Rows from expert 6 of block 5, named by matrix and row number. Rows with one number belong to one neuron. Each number is 500 + 50 x the weight over the matrix's rms, rounded and kept within 0 to 999. All counts start at 0. Numbers have three digits each.
# up: expert up (model.blocks.5.mlp.up, 8x384x192), inputs 0-38
# down: expert down (model.blocks.5.mlp.down, 8x192x384, transposed), outputs 0-38
up.86:555480511524543548547529491489541438499455502505461440534503499486460552487490482502536534495486464490544515498494541
down.86:430498496566499499524509530470491533545513472593485507515516512484524433414559526460486488534455496517442453550540497
up.87:464510535530494538423494541580539538562498443437541483583539554472575566518500503570521537466500407460470520489483464
down.87:551461519560507469418590530502587609518428454469570525536492570467497550510540469533454453481557505556497442513554585
up.88:484493499451485446509536448479471459511564475491424510556506518522583537466433533582526547434504491551535472491507522
down.88:457464416523494489502540482499589515543455519477497371453554455419505498582462517501493445482376500471614502536412540
up.89:482420533457520537422531524513535496467502451501473456467456461451471428470468479538683544561516521443526469527457556
down.89:438544503551505547462563466537481513454487511517554436486491601480398501501454563443560498423475515499498546452479549
up.90:494497490457487504534442506484512413514549452539496508512564450475555500471419522506503552486530560496494442523510461
down.90:567516455482450521525524465557531567542548514488474467506451457562435463548513483374469493441509469448567524451494502
up.91:460483514519539414515612507447535462552530535536472481550484408422515475440553472641514514518419530509565500450580548
down.91:506556394436536575494456471595494418523551592499447441418570541462504437581568450366588510422547580477500573537560586
up.92:447419479487473510463497565388507457434532471467514440489418555493423520580480444416520541475486518493472478519455517
down.92:514436499561517398522543420436521521483507423509535412429577413486557490509495490517551551473499526412561499554466537
up.93:502455525552495535443497458438388564531515463576412557506483428506491529413506524535530452480566416512601578531543500
down.93:548467486540480473422511456479463454514483543425529504474533523544471527568514495569577565523455489529544491513537488
up.94:523522523504492421485482480477553517519412478402524519581479487471613524578473490456590361439489390501525586465494494
down.94:488491554484461537435441517557554425471468511508424483480523517483522449556511526467490549449494446500540515549475457
up.95:416482577598480448553629504532459555445451494523541430518536528416511449537561513378407520558530486445454486482538489
down.95:445405463403656484521450469482535436572510428478543500428447516465444491548453562503522487412446477504562562508465489
up.96:464489505454508511563455578506497498524456586493448555531532513424494472510467546495522513604473567506527452408449498
down.96:504509472519600441563573445541513428520518449505499460435464433459454456391535433461523550544469524477482592499562574
up.97:509534507499529523479490358448527641423519573419443369347471538424533471436508480475420555495557463405423487447508529
down.97:531520425589545512502515511620433364535426539484489472561483581577517421452484382548461471457491404536583474492571488
up.98:474489512453518426440569497506468536401483575476492441494515419415501449501456562442555532459498423524434462501476559
down.98:473482422534399582555466481473581497487563516525453501487595522484474599497615468447499456491518528571485436459540528
up.99:535403460484414508477530536467577597451552565454426529476515544554547565518464388513422505497478454457475560515540537
down.99:520522508443540457443418527540371469456469487480502426566445544449465466559508489530435501532557500512530478535491487
up.100:492545476468621505444519494442601464518519500557505521530431496564591483529524505553487461430489536544466540456526539
down.100:527515527561463520500570336491511606495500568475537503471598586376535598519452524475407549505578411531457568466427451
up.101:422483431399495587500534518558417577503434522472568556544481462561389520478421531580496456580497604554540452513456484
down.101:460597524407503531540511484513417562576542516491520488496524496440514576560347510327396460482470540511467474526509392
up.102:428509543464516442448525416551463540481499471423502493520509504539540556481536439425521497465515611526503511553621470
down.102:519531491517509520426503582422479437445591458524542528366439555381447529554448560464511527450518538416492540532476472
up.103:465579426542434478513425522554450430528528620545479487554568512447431534551518460356519504466573456470475491481576519
down.103:474509498437565535513480401451444503511496488423437530524561475506517470481443451622456519480505502484499547516544497
up.104:504484437460401575563441526491481437506560437530472520423484548494548546544478530547533478531536455457520562497447495
down.104:488493449616542485442549546455474556426615479515510513535522499597507450460512455520591482545535524507486452534535498
up.105:536478462500519471463464502557518475457499519482531464487471504480449451471489535478479482380480505549486467500517527
down.105:480488454536457473536558520539464418549495508465437465523545449557532427512534426517571514543588521524537488570471455
up.106:512602522475536473426479451440490572512496509411420538544518556537459439543465515530496592600543464469514507478415434
down.106:480486514557544533477502507505437493559461398376457632457373501427487423476488492540529470495438554522508500482556403
up.107:525513434514523544456518522445565487511562508433463462480515572413491436468451568524586525501512582472515531531469510
down.107:464514467459585505543603580489512579484549533504484482527490440589497468535473477521482608451366499494411481568539458
up.108:453534552504451471520457453501592533538544570478478503531506521411457476521480492541601410531465593582496583466506511
down.108:550490420517528491432437448470416487464511476406396550440514481514487530489471434481509492393544496488535524492553420
up.109:530538480476462488480515507489492477516483480513509486473499454500514466501486508526540522507521454520495511486597512
down.109:496430534486545453491509457568513495514464495452476491506449493533572581543517603516585532469483500480575533468449451
up.110:552352506491487457472531443518379426517564560585463590438467535530529475525441600600506522584574505520497434533467459
down.110:497494572521491522486433506593574494376390522488457551625494482519530487535476427434486421390525574395457554594336470
up.111:493451615521500522582536431485562414448480485498410515598505583583479493535406533598520524464417538519485594432563475
down.111:558552627392571561515482504478418469478498423530524476521323453475510463492519535581502447462538430496567464515555485
up.112:442502418459515500579493581523481488443551484513536483447478580497538540528458544478476572575424512481437571466506593
down.112:500482472483491495524540576477504577492505559566519502553490508419501524467495487496411580437546495494484475525581505
up.113:602525462530489558492494476495543547478502487384501532478486461545531479502467533503460512506564504517521430491488478
down.113:508514561556599480508474507464528475468511524524569497472485571563529504447542440510543511505468506463418588530510457
up.114:496448557439550568552481556487467570471506399524543582507547489513525533520375480542506523554515431368510414553560501
down.114:465587537498533452456466443460514533493515524466558504508458480390482470483459492573434546469462415435517481417521510
up.115:601546460520591516471587481461496474555422563494554579546502501491497498542510460617456477578495538553566556416455463
down.115:427505551548431526557423456582524565455434515452467578426419585447457480477489451559538414487470572484429477525523444
up.116:479418480474476498577524476505480386469435416491524363522536528528600415599482587445615404521570507611500506459463607
down.116:403544596453499497492445535529486494510531481548523503443422526461461613487531516477533490440535576514561530508504454
up.117:551551603510500320447635508511507476497467463433517517480443434477484557544468465495518472532422481519474499422512509
down.117:430542554502438471510458519518375449482527598514525598525509495465456450539541429463505487481483527533480537533581527
up.118:518517529524428505437489508428525530467475387549508479555506552523580450557484536607474537594538500537478448502469532
down.118:542456563546549509491535462551574502525424566509578525513465492532547486479483519483430434458546461424557512442431455
up.119:491557490525469426476516518451449540458479497490515526459529489467439558486508472544529510495490517516518463477512487
down.119:574519526504469547401487514485529487505500520557485482486498541586490491471564470479468510522544448443562531542570461
up.120:520527484521389460457416504548486640537443604569421513524596461563462490508593512526422581482490526459525534455465579
down.120:574511537540596467484517476589406505534529531538521503518493468424494484555504461499456540437525570568409567551517475
up.121:541557481526439478433470450551550460531467485472503519444522540478583505492509532571466440429528526496490580417515531
down.121:573573531467392540447415520464544435459571614526521515539516504372496514541462579546502523497501479512449533550526549
up.122:552523499504428522556437464505548480547490483542452491559463527472499470570468464545467543524527531560460541500519488
down.122:480449453425612506573533537502495452526466451525540507499463459557483546521555444498501519476498525486510556507489482
up.123:489432461474493431559620527451404550466477473518574529521513489422513547539520516514514539471465544529484519536516469
down.123:498419530527525544479542508501582558549604546471491471428497441494439485505565537444541537468422461504483520470462601
up.124:485507498505479502563482516488525514591531523504501470474477558476541524475503474588476517502480559452523468510473507
down.124:533533555469472487502504475485404555524564547560496579541553476469527464398559498491462491447500467528531528448533464
up.125:530509536516491475524509543557527591458492524438551455522427495560512508474508502510534495477489501525502505483571445
down.125:487518478459486462439539493518501557520571485478519411477452546448506579520538505448507526499415518516469483536534535
up.126:407424450558458498478535518471474521486425479433534458526462514389532560493503516439519422481476557544521494510439487
down.126:510505545419415471518489567492520489503525531589561477484540471555515451491524536514584553588460561472526526479525468
up.127:535432489518461509547406649432569559534542452501516500440517539528539556461508603486494451462483501452532498510483557
down.127:446538563503534425490493501510520459527477459532442522518495499476534493498477430507476529400511575479449493529507496
up.128:492458441571399523437509494511553513447514485523453486429467513472418553582466558493506554410531500487513452526477458
down.128:486493578513541461589484527608587563480440462500477447517479460563489479452484416483572467509509461466554541574428499
up.129:586461455424526499498549516534515523437490504478542504466495485524478549486552420465493538467518556424593500511517472
down.129:509462499547432488385457440598518542536434596546464578420570538477542579519436502574539529481492493465534468431487407
up.130:579544434385605567509488454476457573475481474496412450483458495504450500538416507551503423476494513475546517503470452
down.130:526502478475489472485505519466517457454501478523493489419555615537494539430468507527484421483576521457426501546605552
up.131:497471545480545496489508503515543380436498565552482463456477491470483427501556441473570538470498517517485580476487564
down.131:540490495498496513490523498557529477419444424517409523426528497499466571494453467462462572506519487545511555490572589
up.132:448457535502440525461452496547487523564424526534500515506478556639374524580475560515485465509474472567455476444533469
down.132:466590490454510514482523465442522484482521499586410465537480532497552485574492485435498521496506541525395506601484486
up.133:451393449473448396514612539629440425466543554456488504507393523506562551331571511511556536407478592583506449500504525
down.133:486509548489467493440474583577525497498571479480542484500529557513499478520488464566440475425500493505528497472565601
up.134:474417519510529478446470535550446437601600464494424530565576525475464508418465440462479432498507542486482524560488521
down.134:459437437543516470532567506549564514547466553507497469449560492539452437478512511514467442559557547493523539482495533
up.135:519494509535471449532404465427511495443501499488476457512511545513544592608540498555571436517510590636447510557486502
down.135:533581394459575583562524608640478484559536410522421439583411440526588557537493485516458505492552511538534551596487480
up.136:504497606475560480498510430544492574493450464453466451444511465521601460541547500500488432457506492431520451573450440
down.136:531438483592474428505516550456435429502516506517576419475352418466469543430541517543429560473553543582525491462417496
up.137:447551535408566575499402529563432593455508445538517498468524528509523494552378558509507464483574523464563426525589495
down.137:529591476502577523498486528467456454506517470469499501468500518549377499439445477483554629413489503477488449462438521
up.138:508479470576573495525522513498484428521496491546495517494503434521486489411504494505495464575400382502481477451393477
down.138:555514553486467495523522533501491521488442458418497515552532494419544419454440439551474488472518511523540588508501485
up.139:426460503538495521469530603472490555450493515606552440402506552450481486464444465590510484522473538568537487444437479
down.139:550440495490540516519514568567533508523496463452491595546446429445535511487468485434535486513428427490544493474559479
up.140:483485563490499578407551509487519482486560457461538479553490441484456386601566526478535468437476439500526444529598505
down.140:382442465579450488483509500437524542473550532512547442438460436462467544570481618536610488498521526413447515497494430
up.141:597526444480408452627469578572513393435487510411453514453485538577593554433567564605510470586542529626509428496567490
down.141:559480592546452531479591429479466450559476502490406523518573628620508505480468473493553519484496554461459437517410581
up.142:498482562550575495490603536617417447597607503496552521322467506546456594517494534554584538530515544547332465548534411
down.142:458531439531441424540415542540433441419522478443525558561492392537605408519465473505555468594502606433536656462524535
up.143:557520495437487557534527451400556525540472451553464408535574440529511427459472397526464401660499469459410403471459539
down.143:447593541484530462631426531549663494565584468479455582533460467489522592469493423496573480614515443476445517475391510
up.144:563497512547490324484532458498492502540470496473549488474509485492569512494532422545398568505520528559630480521480511
down.144:445369516454432495449382506453552541461604570512541544502533523446528526410509473509571441499540517602502446505513528
up.145:515505455453506542564462432515473459568534474467501615406441494467477507528485510441564529567518452491487497616492449
down.145:427471395498459406559475520546420503550476469515559484512440488522585520473639568516537372430484570525426517531462402
up.146:456471380561437502535527446520540480437426448428503541457540463511411436447478526497548495494478509477417454556505560
down.146:474563555406453526465469472536513579505582464538517437448509558454548462448525568481516436484416507517538481452521431
up.147:494460540508453485559488561444467465515506520440465487462519556476515455479552527501449447528458423486479570481468497
down.147:598527504493531437484511488534500488498546522522481488394537540531530521468468471489548459538551548494504502484535538
up.148:649417544423590504492474483548592502533468469493533484573444465565540442558521529483518409583482475492508458388496510
down.148:418424519527341492556482540462514477501467441437458380541513593495589579569453427525414523496475446542423525492444572
up.149:534449486518471538376444510494501572492580568472528496481449453480536506454565518488452547500486499417485451472562425
down.149:532542524523549491509486629536479529526443569478490566463459500489554517515561517581481540475557522444457544507584469
up.150:467403518518405455465561547621518470596535514497501525526541477523484450474414496530521469537498554485511493452564539
down.150:545547537476544407464412508441515488457594555482529534456509608546507586616553488447581369514495516573526497488452520
up.151:525542491474509518542443600381568465487534437483574518434573477580463431571480499514480532516442465542505458498351447
down.151:505526520593539507531522449541519567512396533455416545501533494452493465501510584548484453502545526479464521453475550
up.152:523477439546513431530484456551554515545530476506417458528448450480534574512528478472579481476546473535462548616523542
down.152:566474486479467501534610449542571536507519539479550516551405555481581513532425482529496511516492524468453534479498561
up.153:494485610536542433466507614480536406443494469536518485464483483443452519535529511474427644538455653446586471526561510
down.153:377551415482507450464563541566401525541411537551523437593553409471499483457467509563540601449565494455461482482454380
up.154:465429560483500500496569540568519448474456541517475454497513473401616492444457503508510538532520456523454510553528486
down.154:569524433468462563462524483534511448444444466502513557513433483458453539526529413562487529525450512482500456485430631
up.155:491463527494491525546545547428535458424542447563485482510553531548536463524435511523503559468482531528524501505488544
down.155:505507497544551508547435461554526549456377492448516490526488530471497469500521503456518403426573515542515452529459538
up.156:396417443462519526391467616524484431534605418532487436386551471503601592507480507466581464525523528513427439705482535
down.156:545478445505558386525597515497393457525475534424503515538539492525381512423564597529543507477427545534485489475481528
up.157:536471389482498525458607473578500508478409515528557404413416548578497480539507437433518534620522486512498462536520501
down.157:463452462533537416535481474528664596520512447519523468491452415470544624459524570486557447364501562532441559516435536
up.158:478449596465454401446539451558555528615469450465487480467584474515606517542484567473506450407527518524490522470511486
down.158:484545464535484578600553542446512528448554529456513592494529456366451582645496481447532550593539495582524479480455505
up.159:680462471499511540543488588606534519449545616575418498461500402479571509517440482525440410502490573449520423503419435
down.159:550488521533453515449491477556573470423564453469359589483606485601460451604460490560470550480378531489486506434483598
up.160:519454464575494488424478522481564434536518428537520525563541482539481468549544557439508531532496511536504506476486304
down.160:439583511591648470661553488497542552444460498550490491513475489465517453541548417566447414490508476505437577467416507
up.161:527674475410466467581509469470514485550420398487487581584428489555516535584522467503489513365480477617495556373531471
down.161:642594451419549445498516464571411486542534514528533403634464540540430484448561487505426476594455570497594618485475574
up.162:591489497547510498500502490434501471487416496426469477485606577527605477515437504561518500449552475598528429567496538
down.162:444522506533455509440525456487515549426519475520530564435440477587461531501494470481576496492486454499515565490459427
up.163:519558453463565508539552543532549590504423442459467513536481523465633446464569436430516445514435521484501517510496482
down.163:516528529553480546478447537535477414531431443474532528424519589475407501482500455552477439590507471513505521435569522
up.164:572530510524497487420508411424454501493487414542538419501632422478470490508498530472537547584507539547393510448459501
down.164:436513449481525557552509495482456515597503530463396554549554564431479522421469552458518433438514455425557570547430414
up.165:485536502539489565567527553440439424356451458437523435445523466598479527509456609475571560510549457476474490585497349
down.165:497493439557337411473565467442530486521475508556423458475447504464463426505482524443575521491490636323450606520512517
up.166:517490472510492524494431518552506486415511381506397530520531614515541485557446427552565566520480448598492398401441566
down.166:500463521469488569471496461531524526525551535537462455515486416493485482510487514485494411520474491536537467564471496
up.167:449529526515464485462470420488558532504519505498439539450477487503447435521518532532463497510516465535522505462460475
down.167:528430518547509537538508521481437501493448423518480494564582536480537495470562474537511488473528503439452498537498488
up.168:504516464586559579525444581503502510450483420511489499469607410515505505515460479468495506559549548573457473402538575
down.168:457526509414583496492491558522550521483549541538560558568395669507449529412587455489544481395446485487500533440412418
up.169:514408427486500469451514554565541594451525440495429515580515493569363477415437472578583428511462477410463477463485554
down.169:477442441396535627547462481484524413533512453497579555578506512629419534469520538586620548605527465440461496545475512
up.170:523423481399520458520589514514433585431614551507469599541547430471490493459563571481439535520483592385549460520560499
down.170:437488540535529475532355562544496480468586575522614527501549479596516507479539358565389512572510494546383551482514614
up.171:556559439376439482481534411485524466489541506544524453486512482508516448426542544567566508534514519450495487472517508
down.171:489491478488484484415512483531492514549486527444491473487504462517596647519472492463560518551535535552479472466403519
up.172:457490562522550561572502512439521549397592406406509414498556529415480472533322466493480520516449442464469466502574490
down.172:441548461514525544494507471514414574486431566499484630463404576443580472474479532626477470384603585455555533520588498
up.173:481497557508559445426451494478596586419527470590572529434452504543505443512552511513420504512481480560482558511517552
down.173:483531535500514499548442535575555508499470576454534500573493441449514485407400537497581544524483511458526481571479507
up.174:468500366559516489422407468457444466401423522513480479604569558513555452382399537562489646394545388514558569603484424
down.174:463479543563519511519512346447481487495504530574484507473558446546522614568502515538401457550480516468519394488398408
up.175:573461481474520470538530498501521573459461491395510526464471537582508463423467522516507527512431533459483539473479492
down.175:560504480563421469444517442481474441509479494497541495464459546558430550539482491548480519454506448580487567555505599
up.176:505536479583507487501417533538512520481493547497541593475578529498534534476490457514515448467450468477558511499489515
down.176:562520499481462594544568524460495493501527522545522476520490496515576535454512533516475573580492548519495504543520462
up.177:450549423484427482552503454398390442477452501485384524485510571435508511473483446549534549546518413499472573533598492
down.177:517511410488469546517427517496437480564439554564415496480492467515456544580493455608557434416466399507576497568565460
up.178:442439461528517640478499441390526510558525488520551507465475484469530575437538589462584565484635486444481601507486494
down.178:502406591447519512439458470440497507530533513527504465565590520511412550487526557536540466587497558508465446556517448
up.179:445479550546503534506504430617531520445481476504568510565513501556471466473510487433458512603531511510479484529512494
down.179:497474527493543466504486532503548396481565455545552529496454512473486477471491496493452475467485497456416538404547606
up.180:494523601558499421491519476479472493520456522564525506538530434513530517454477514496457524534486511510546493538535501
down.180:475459534454495416500492471519467510485557606561445531533533508560437491566536473590492506588487469520530424499537555
up.181:436513573461571512390505490501521388509524487563555525531499565542491534479490584618499509492496593415540585418460465
down.181:511593398520494508459454439490468511479452499412477423546538515531472523531634503495562496472555494585628484495469491
up.182:548474576494546440470499522576451555536496495399510489464484554485580518441499525535518527489492472489486468483569512
down.182:473475494568586494497391547512517488483433551546484506570504480551467477511552434533547530524583504446533521410449632
up.183:501552431482502507526494482468479461489506526478444468530541533487550479453562508533473493449537537489564534507507472
down.183:516477500531590469460554467534529532560479454585486467524518489561451433514471498498460552478492500481503516467516446
up.184:516465411475539456471556472506478443521428422485542517554476543514437553544517489612531553474512494543499542521507564
down.184:491507511434519502540500507498529540593560449509515504510406428475467538499554539546567453486475511569475492481465464
up.185:598543475447530452511444441469579534503419463495546470540483465539437547517345524471495543500514619448526501523509523
down.185:516477510552442516513502559448521450526535484471566547441554502433540508462432509491556599537505578463436548464525454
up.186:539475625547510495532484476485530498499537469475615493466530565439483576448468575468472496485438561467467514509520414
down.186:564506478429433531492481512519546450534600503546447531567442494543569496360503579538568474550541514521531431478489522
up.187:418518554521482551503536500453407442495493509477451612497582409552488558385457560527557463444543468512579471519418509
down.187:467475491536389385535449581530375549504533526431446476435426571577480479535489579475555536482412557557426525567538484
up.188:584523385457529553498597471527500579507401466446478457443483477584463494419531445533498540524445457472535491503505536
down.188:452498454469421547486473505557473400436489470445510556513511493471496614478450512524518485449464523557457513447546494
up.189:468514442513549510545424531528508467473531441503407502520554515536482469497446554520521614532568483517429601521535490
down.189:555464522545481502468495407544467576475587402517415644545434462485486479490565382452541502505361562519496466492515590
up.190:489523500484513480458493517515450517469544458531423514492505455544511486533515459559456496410426431459481470486498516
down.190:499430510503489524495511529563455478506545526495522529505518504519485459510504570472461523526546503455436586477517527
up.191:499454460532535560485533504561498530550523490543484548437463516657537432505454533470496382406536435528519478529516544
down.191:413484487520472464514520580449432414571430465372563398608579461588649617553531499467571485576479461536459524505539473
up.192:452425473516484601557472495472506496475512462532525453528537521468525424493490546544479547457417546485532457476497473
down.192:532539580440480519558521481595427479457465516506428544525518417492485531503501545508502521522514512467583564470485479
up.193:414460562380609476505544434552527478471554585557536495420444473469561497536607498405409436394540560462475523548489502
down.193:399506483633500401475446458396555482524514528364515410501567373545489439537451553504428540603454523456545400453521522
up.194:496455586474528543501445449424493642559608514469505419492523534522586497550547490483527487522466499482550491502536421
down.194:584574612494515567531503417464533449566446588464481516517484434588487440544464503466532428556541480442405481594481565
up.195:517434535439476497379397564552376400518567407506549426487485540484479480610493525445539552466546514532507580412476473
down.195:557481441506353532505493605543507442490434532634507473476478536543500502527490599507507523561420500492410460481422463
up.196:515458585531441396429568487523444593599490483554512516526588510452479444495583473452464519580495499474380481479446538
down.196:424497509490524375516436518431460562433526524459486547472486493592474498570500642524617419554535563459381564531601495
up.197:526453537560519482434428478574540501528540471549468521555456529580496525541512451523450485549454579539452494441391524
down.197:470468534452582525510445516521520463424475484436542586439540566438505407450509469529540474529490515510464517574499579
up.198:545563485417422501554407488537468478459448509538497486530484478446533496537491519479524583528492516480594474559527420
down.198:512420425565477519508457561491519517498504472500524467481466413561534497476432504554490506483442540526501514381449543
up.199:466597532415451442508570529472479404544527491536510527578508500515393507570558487424605541572457458473484571479490525
down.199:506491500502439520490515597480485579489468450524471459569471491532468513526495527584533473513504500467515402444490508
up.200:478555549513463547460481550518455494478473477428532546503512542465543430522501461459448525552469530454503532428497454
down.200:513492504448521461477486482512567524484572518502481486518488449501533488437522516459475531564472433623494552534501469
up.201:591493569537425518544556505529517530490488497480502444545477553502476502563482561511428523510519575502522425463499530
down.201:552541472493501480502434505587550469538476488481502448491465526516528577447503480464535505590566527451384526485482509
up.202:527600460549606612547441532534551547423394449541537521555562471532432487481555595469475529584356489428520551492493428
down.202:495497550523415516556539421438389469590498509520502527536490506505437482571509566540554517453470537459410480420443520
up.203:483446567458460566420552451553546406534491378462472473430452537506447550518502500394619508516495603553496466542441434
down.203:469532500521536434513544525468513431529614554526491461453615538534482440473496510512420440529598486602513554572466432
up.204:561458460605450530585473599505501521452495431527463400448527474507534459517471590473451450440521498523466463432488372
down.204:375490497446559481534486563543497527483505526548521473556430474490520541383510513617391517503503522403462474569450500
up.205:502451386508445474643576610479587537392474512483487540481523422603468515487472530494487539449435438500548514514512562
down.205:383502499541455603555540418459494486539498449437444525529464552547572476524497510546557482466445495432500417509443552
up.206:464499481481480542555414426524520512468395530451586588592586587487588491500498457427516475473592546532461474530411613
down.206:580433475536533564402528472441479572528539434497433521494396625526479485472516488474436492535636495600535464425514482
up.207:587500484483515579408425449526472405445591530543596489433491444488561430582546518389437522526500470490438490485441489
down.207:436421595395565530495521553518486553619560397418465496553482467555561485453489532539436363485449528517495480505502584
up.208:488599549511433513513525526525537381610479432479530502492504547540468575504547511515476513597463523447543442554467477
down.208:508563463391507491464443523487417457638499454493521507524489494504504475542496464536524469520486522551478522487515565
up.209:441504486383483529484515495470419460487439439442571468492524428509599456512456554467568518472526484517443421515461580
down.209:587395532532596491455556480542476530503426422525567489526478535567434536509493468521480477544515524493518554472422524
up.210:473501497506438513562525530555436510531541590409540511615613577454446606513426514487574494513543524516538475507501458
down.210:537489484427495662503467489475436596497532515488400438468630454426547469503429497440500526477517508443598458447505434
up.211:515569505425518460461543462476513463541553434539432551426591492489503476520617424435466510490545487470561438377558448
down.211:493412474609540581470494486420439494480503455556574414521490405507447516473518473602442550457472452523461462564436482
up.212:462364487488503475446516531551534403449547472468469491385512553466505429458513498490476480464491532548453424553532472
down.212:470438391560481443534499440502454519516499559445468535466565515483517464491522487417534487480414463522564502502434481
up.213:495566556490512479407506475496433491471496501483546446560554509474523551471460534531498467530489488450545434534422663
down.213:461531610554485410546392543501441474524418538529474512450493528525484538489483512498546461498474450553508571445500492
up.214:539593641458478574491436531580594383408589482461351515357488565435516444557450578462498487515470567440485389435482428
down.214:488456387569485551471478507532432468495456400537382405394515517471512424450470541511498617497542443450519539497534501
up.215:537485473465482525454574543421577482447511468471529452539485518474457538459532552552422483534463555464507459453543516
down.215:474546492474511522583441475579487497437485560501550511439526513568483463489465494471549474500487528460502553577486552
up.216:527477466623425470490522534413518463544465487502553514431389595482565502502527375456595449612404447537504576549418578
down.216:578644565491528436539436552459544502563526432538455578649473458532441412475506468491417462512570512490544507548538435
up.217:492478498539427462473391449460436534529598465497529408449447448471577480535471502478483489475462482555415487472438424
down.217:464467503496515541452499570549398451449495518570501455533469554507403516434549571414446489469538484494496540453455530
up.218:430507436496535590518525471518560500475457469574457478493458539513498460516557464508488549493453487464495495496494505
down.218:530492470518508577433550482489534503465497570507575529540493419498527564475530493423459465462490452561458409450504489
up.219:358493551462479489441475493378517473478484550445485515581549479500552461502536479585544394498484491478536406493478466
down.219:510538506520511415663520480456492503489562530532636424513480480514528535539536554521527579513411361469569540475558517
up.220:557599556525483531483455522513524450542482516496465465517519488458480525487461496473560524471424501537467545549484497
down.220:480482533463426494466501493491467510527535550540495553475525504588510554473506545480484413566495572629428493434571538
up.221:476543571431478516580505538502512491478576395464499605468454444480605472567402543582489492519494437497440517537511448
down.221:450529412542464492469543575539519434465459436454504590501511494406471422463535473545445520476507526451584539475501427
up.222:525419533506511513416529490568428451527461507549419457436477500514479504462537495473509478488461427536608501565463520
down.222:461460518488539453497421500481463535546566496467484480478514521569599583551472538475489516438508577560524424462485478
up.223:413589454431531483565509540568504541482569456563520552492456452649473472584443502457530451486479498466435505430442607
down.223:509524483491490504443462485419444483462538525507687604570500514366526560466537514456442472548442468543538486468541399
up.224:542526453462535441563505471464546445516478462415528467433453544501479503434496575557577501501443381559501523481469505
down.224:570453472491625444513449541552520528497497497536440516572492540528490446527508476565489453438532586494491519480480505
up.225:508519502465604450473592523541457537601606409557392547437469476544485519504547452474503502575437503496498549568545497
down.225:433448399423567394559500564456493460497511467411510461500585526521562516446541487521455434435405525503405472414462570
up.226:540546425571413464578527512545458525500470541450431552556468458553509542412499449481510550525445554551486574472477453
down.226:394435505523486559530476601466458466525445459622475454475497503415521455493487498462443565426471559548490443479503435
up.227:499479490409482547437470460486505500584478515489487564473501569424517470552494500583516480483606486505526527586499533
down.227:561495542543486492559470490423466548427516526552508487524510487506554475426497493419491570517436519541473511469553515
up.228:465458584576495517429524586477481522481507522494534494414556536431460443534492487393541467455538477599600477419527477
down.228:488526483419446450512452479447472479511507524491455517510575447543466525476557446519565531518416534459574579469559481
up.229:584493454451452501460504467520532587521463477523508557563379543555481614563477497566467413486472442528456533483533502
down.229:504498529477501487558434515560519512571542444441522508561487415556499508615513504478506510489526478551514467480530576
up.230:453510546541517473562436544493631486520522443576446518476394485532516485520544491431409449608452426479585599524461478
down.230:537511454437560496578575567522585490484428576505571455524631417510527430409542455543457554419469536564568486528466466
up.231:582449564428486457415418581552448493420470450580520514514473539484535489551528508593545524489463606489493399415421542
down.231:475425487575502562464435533585556519527524478542554410561516497567553558518418485539476581519541492527482485484508499
up.232:477532489534456449508514506452512573544481457440573490525510468587515538471481428493433484486450497544496433540438496
down.232:462516438469569535468524583441516542416457524503513511515521543553573462488493549477516465468499511504470464507446504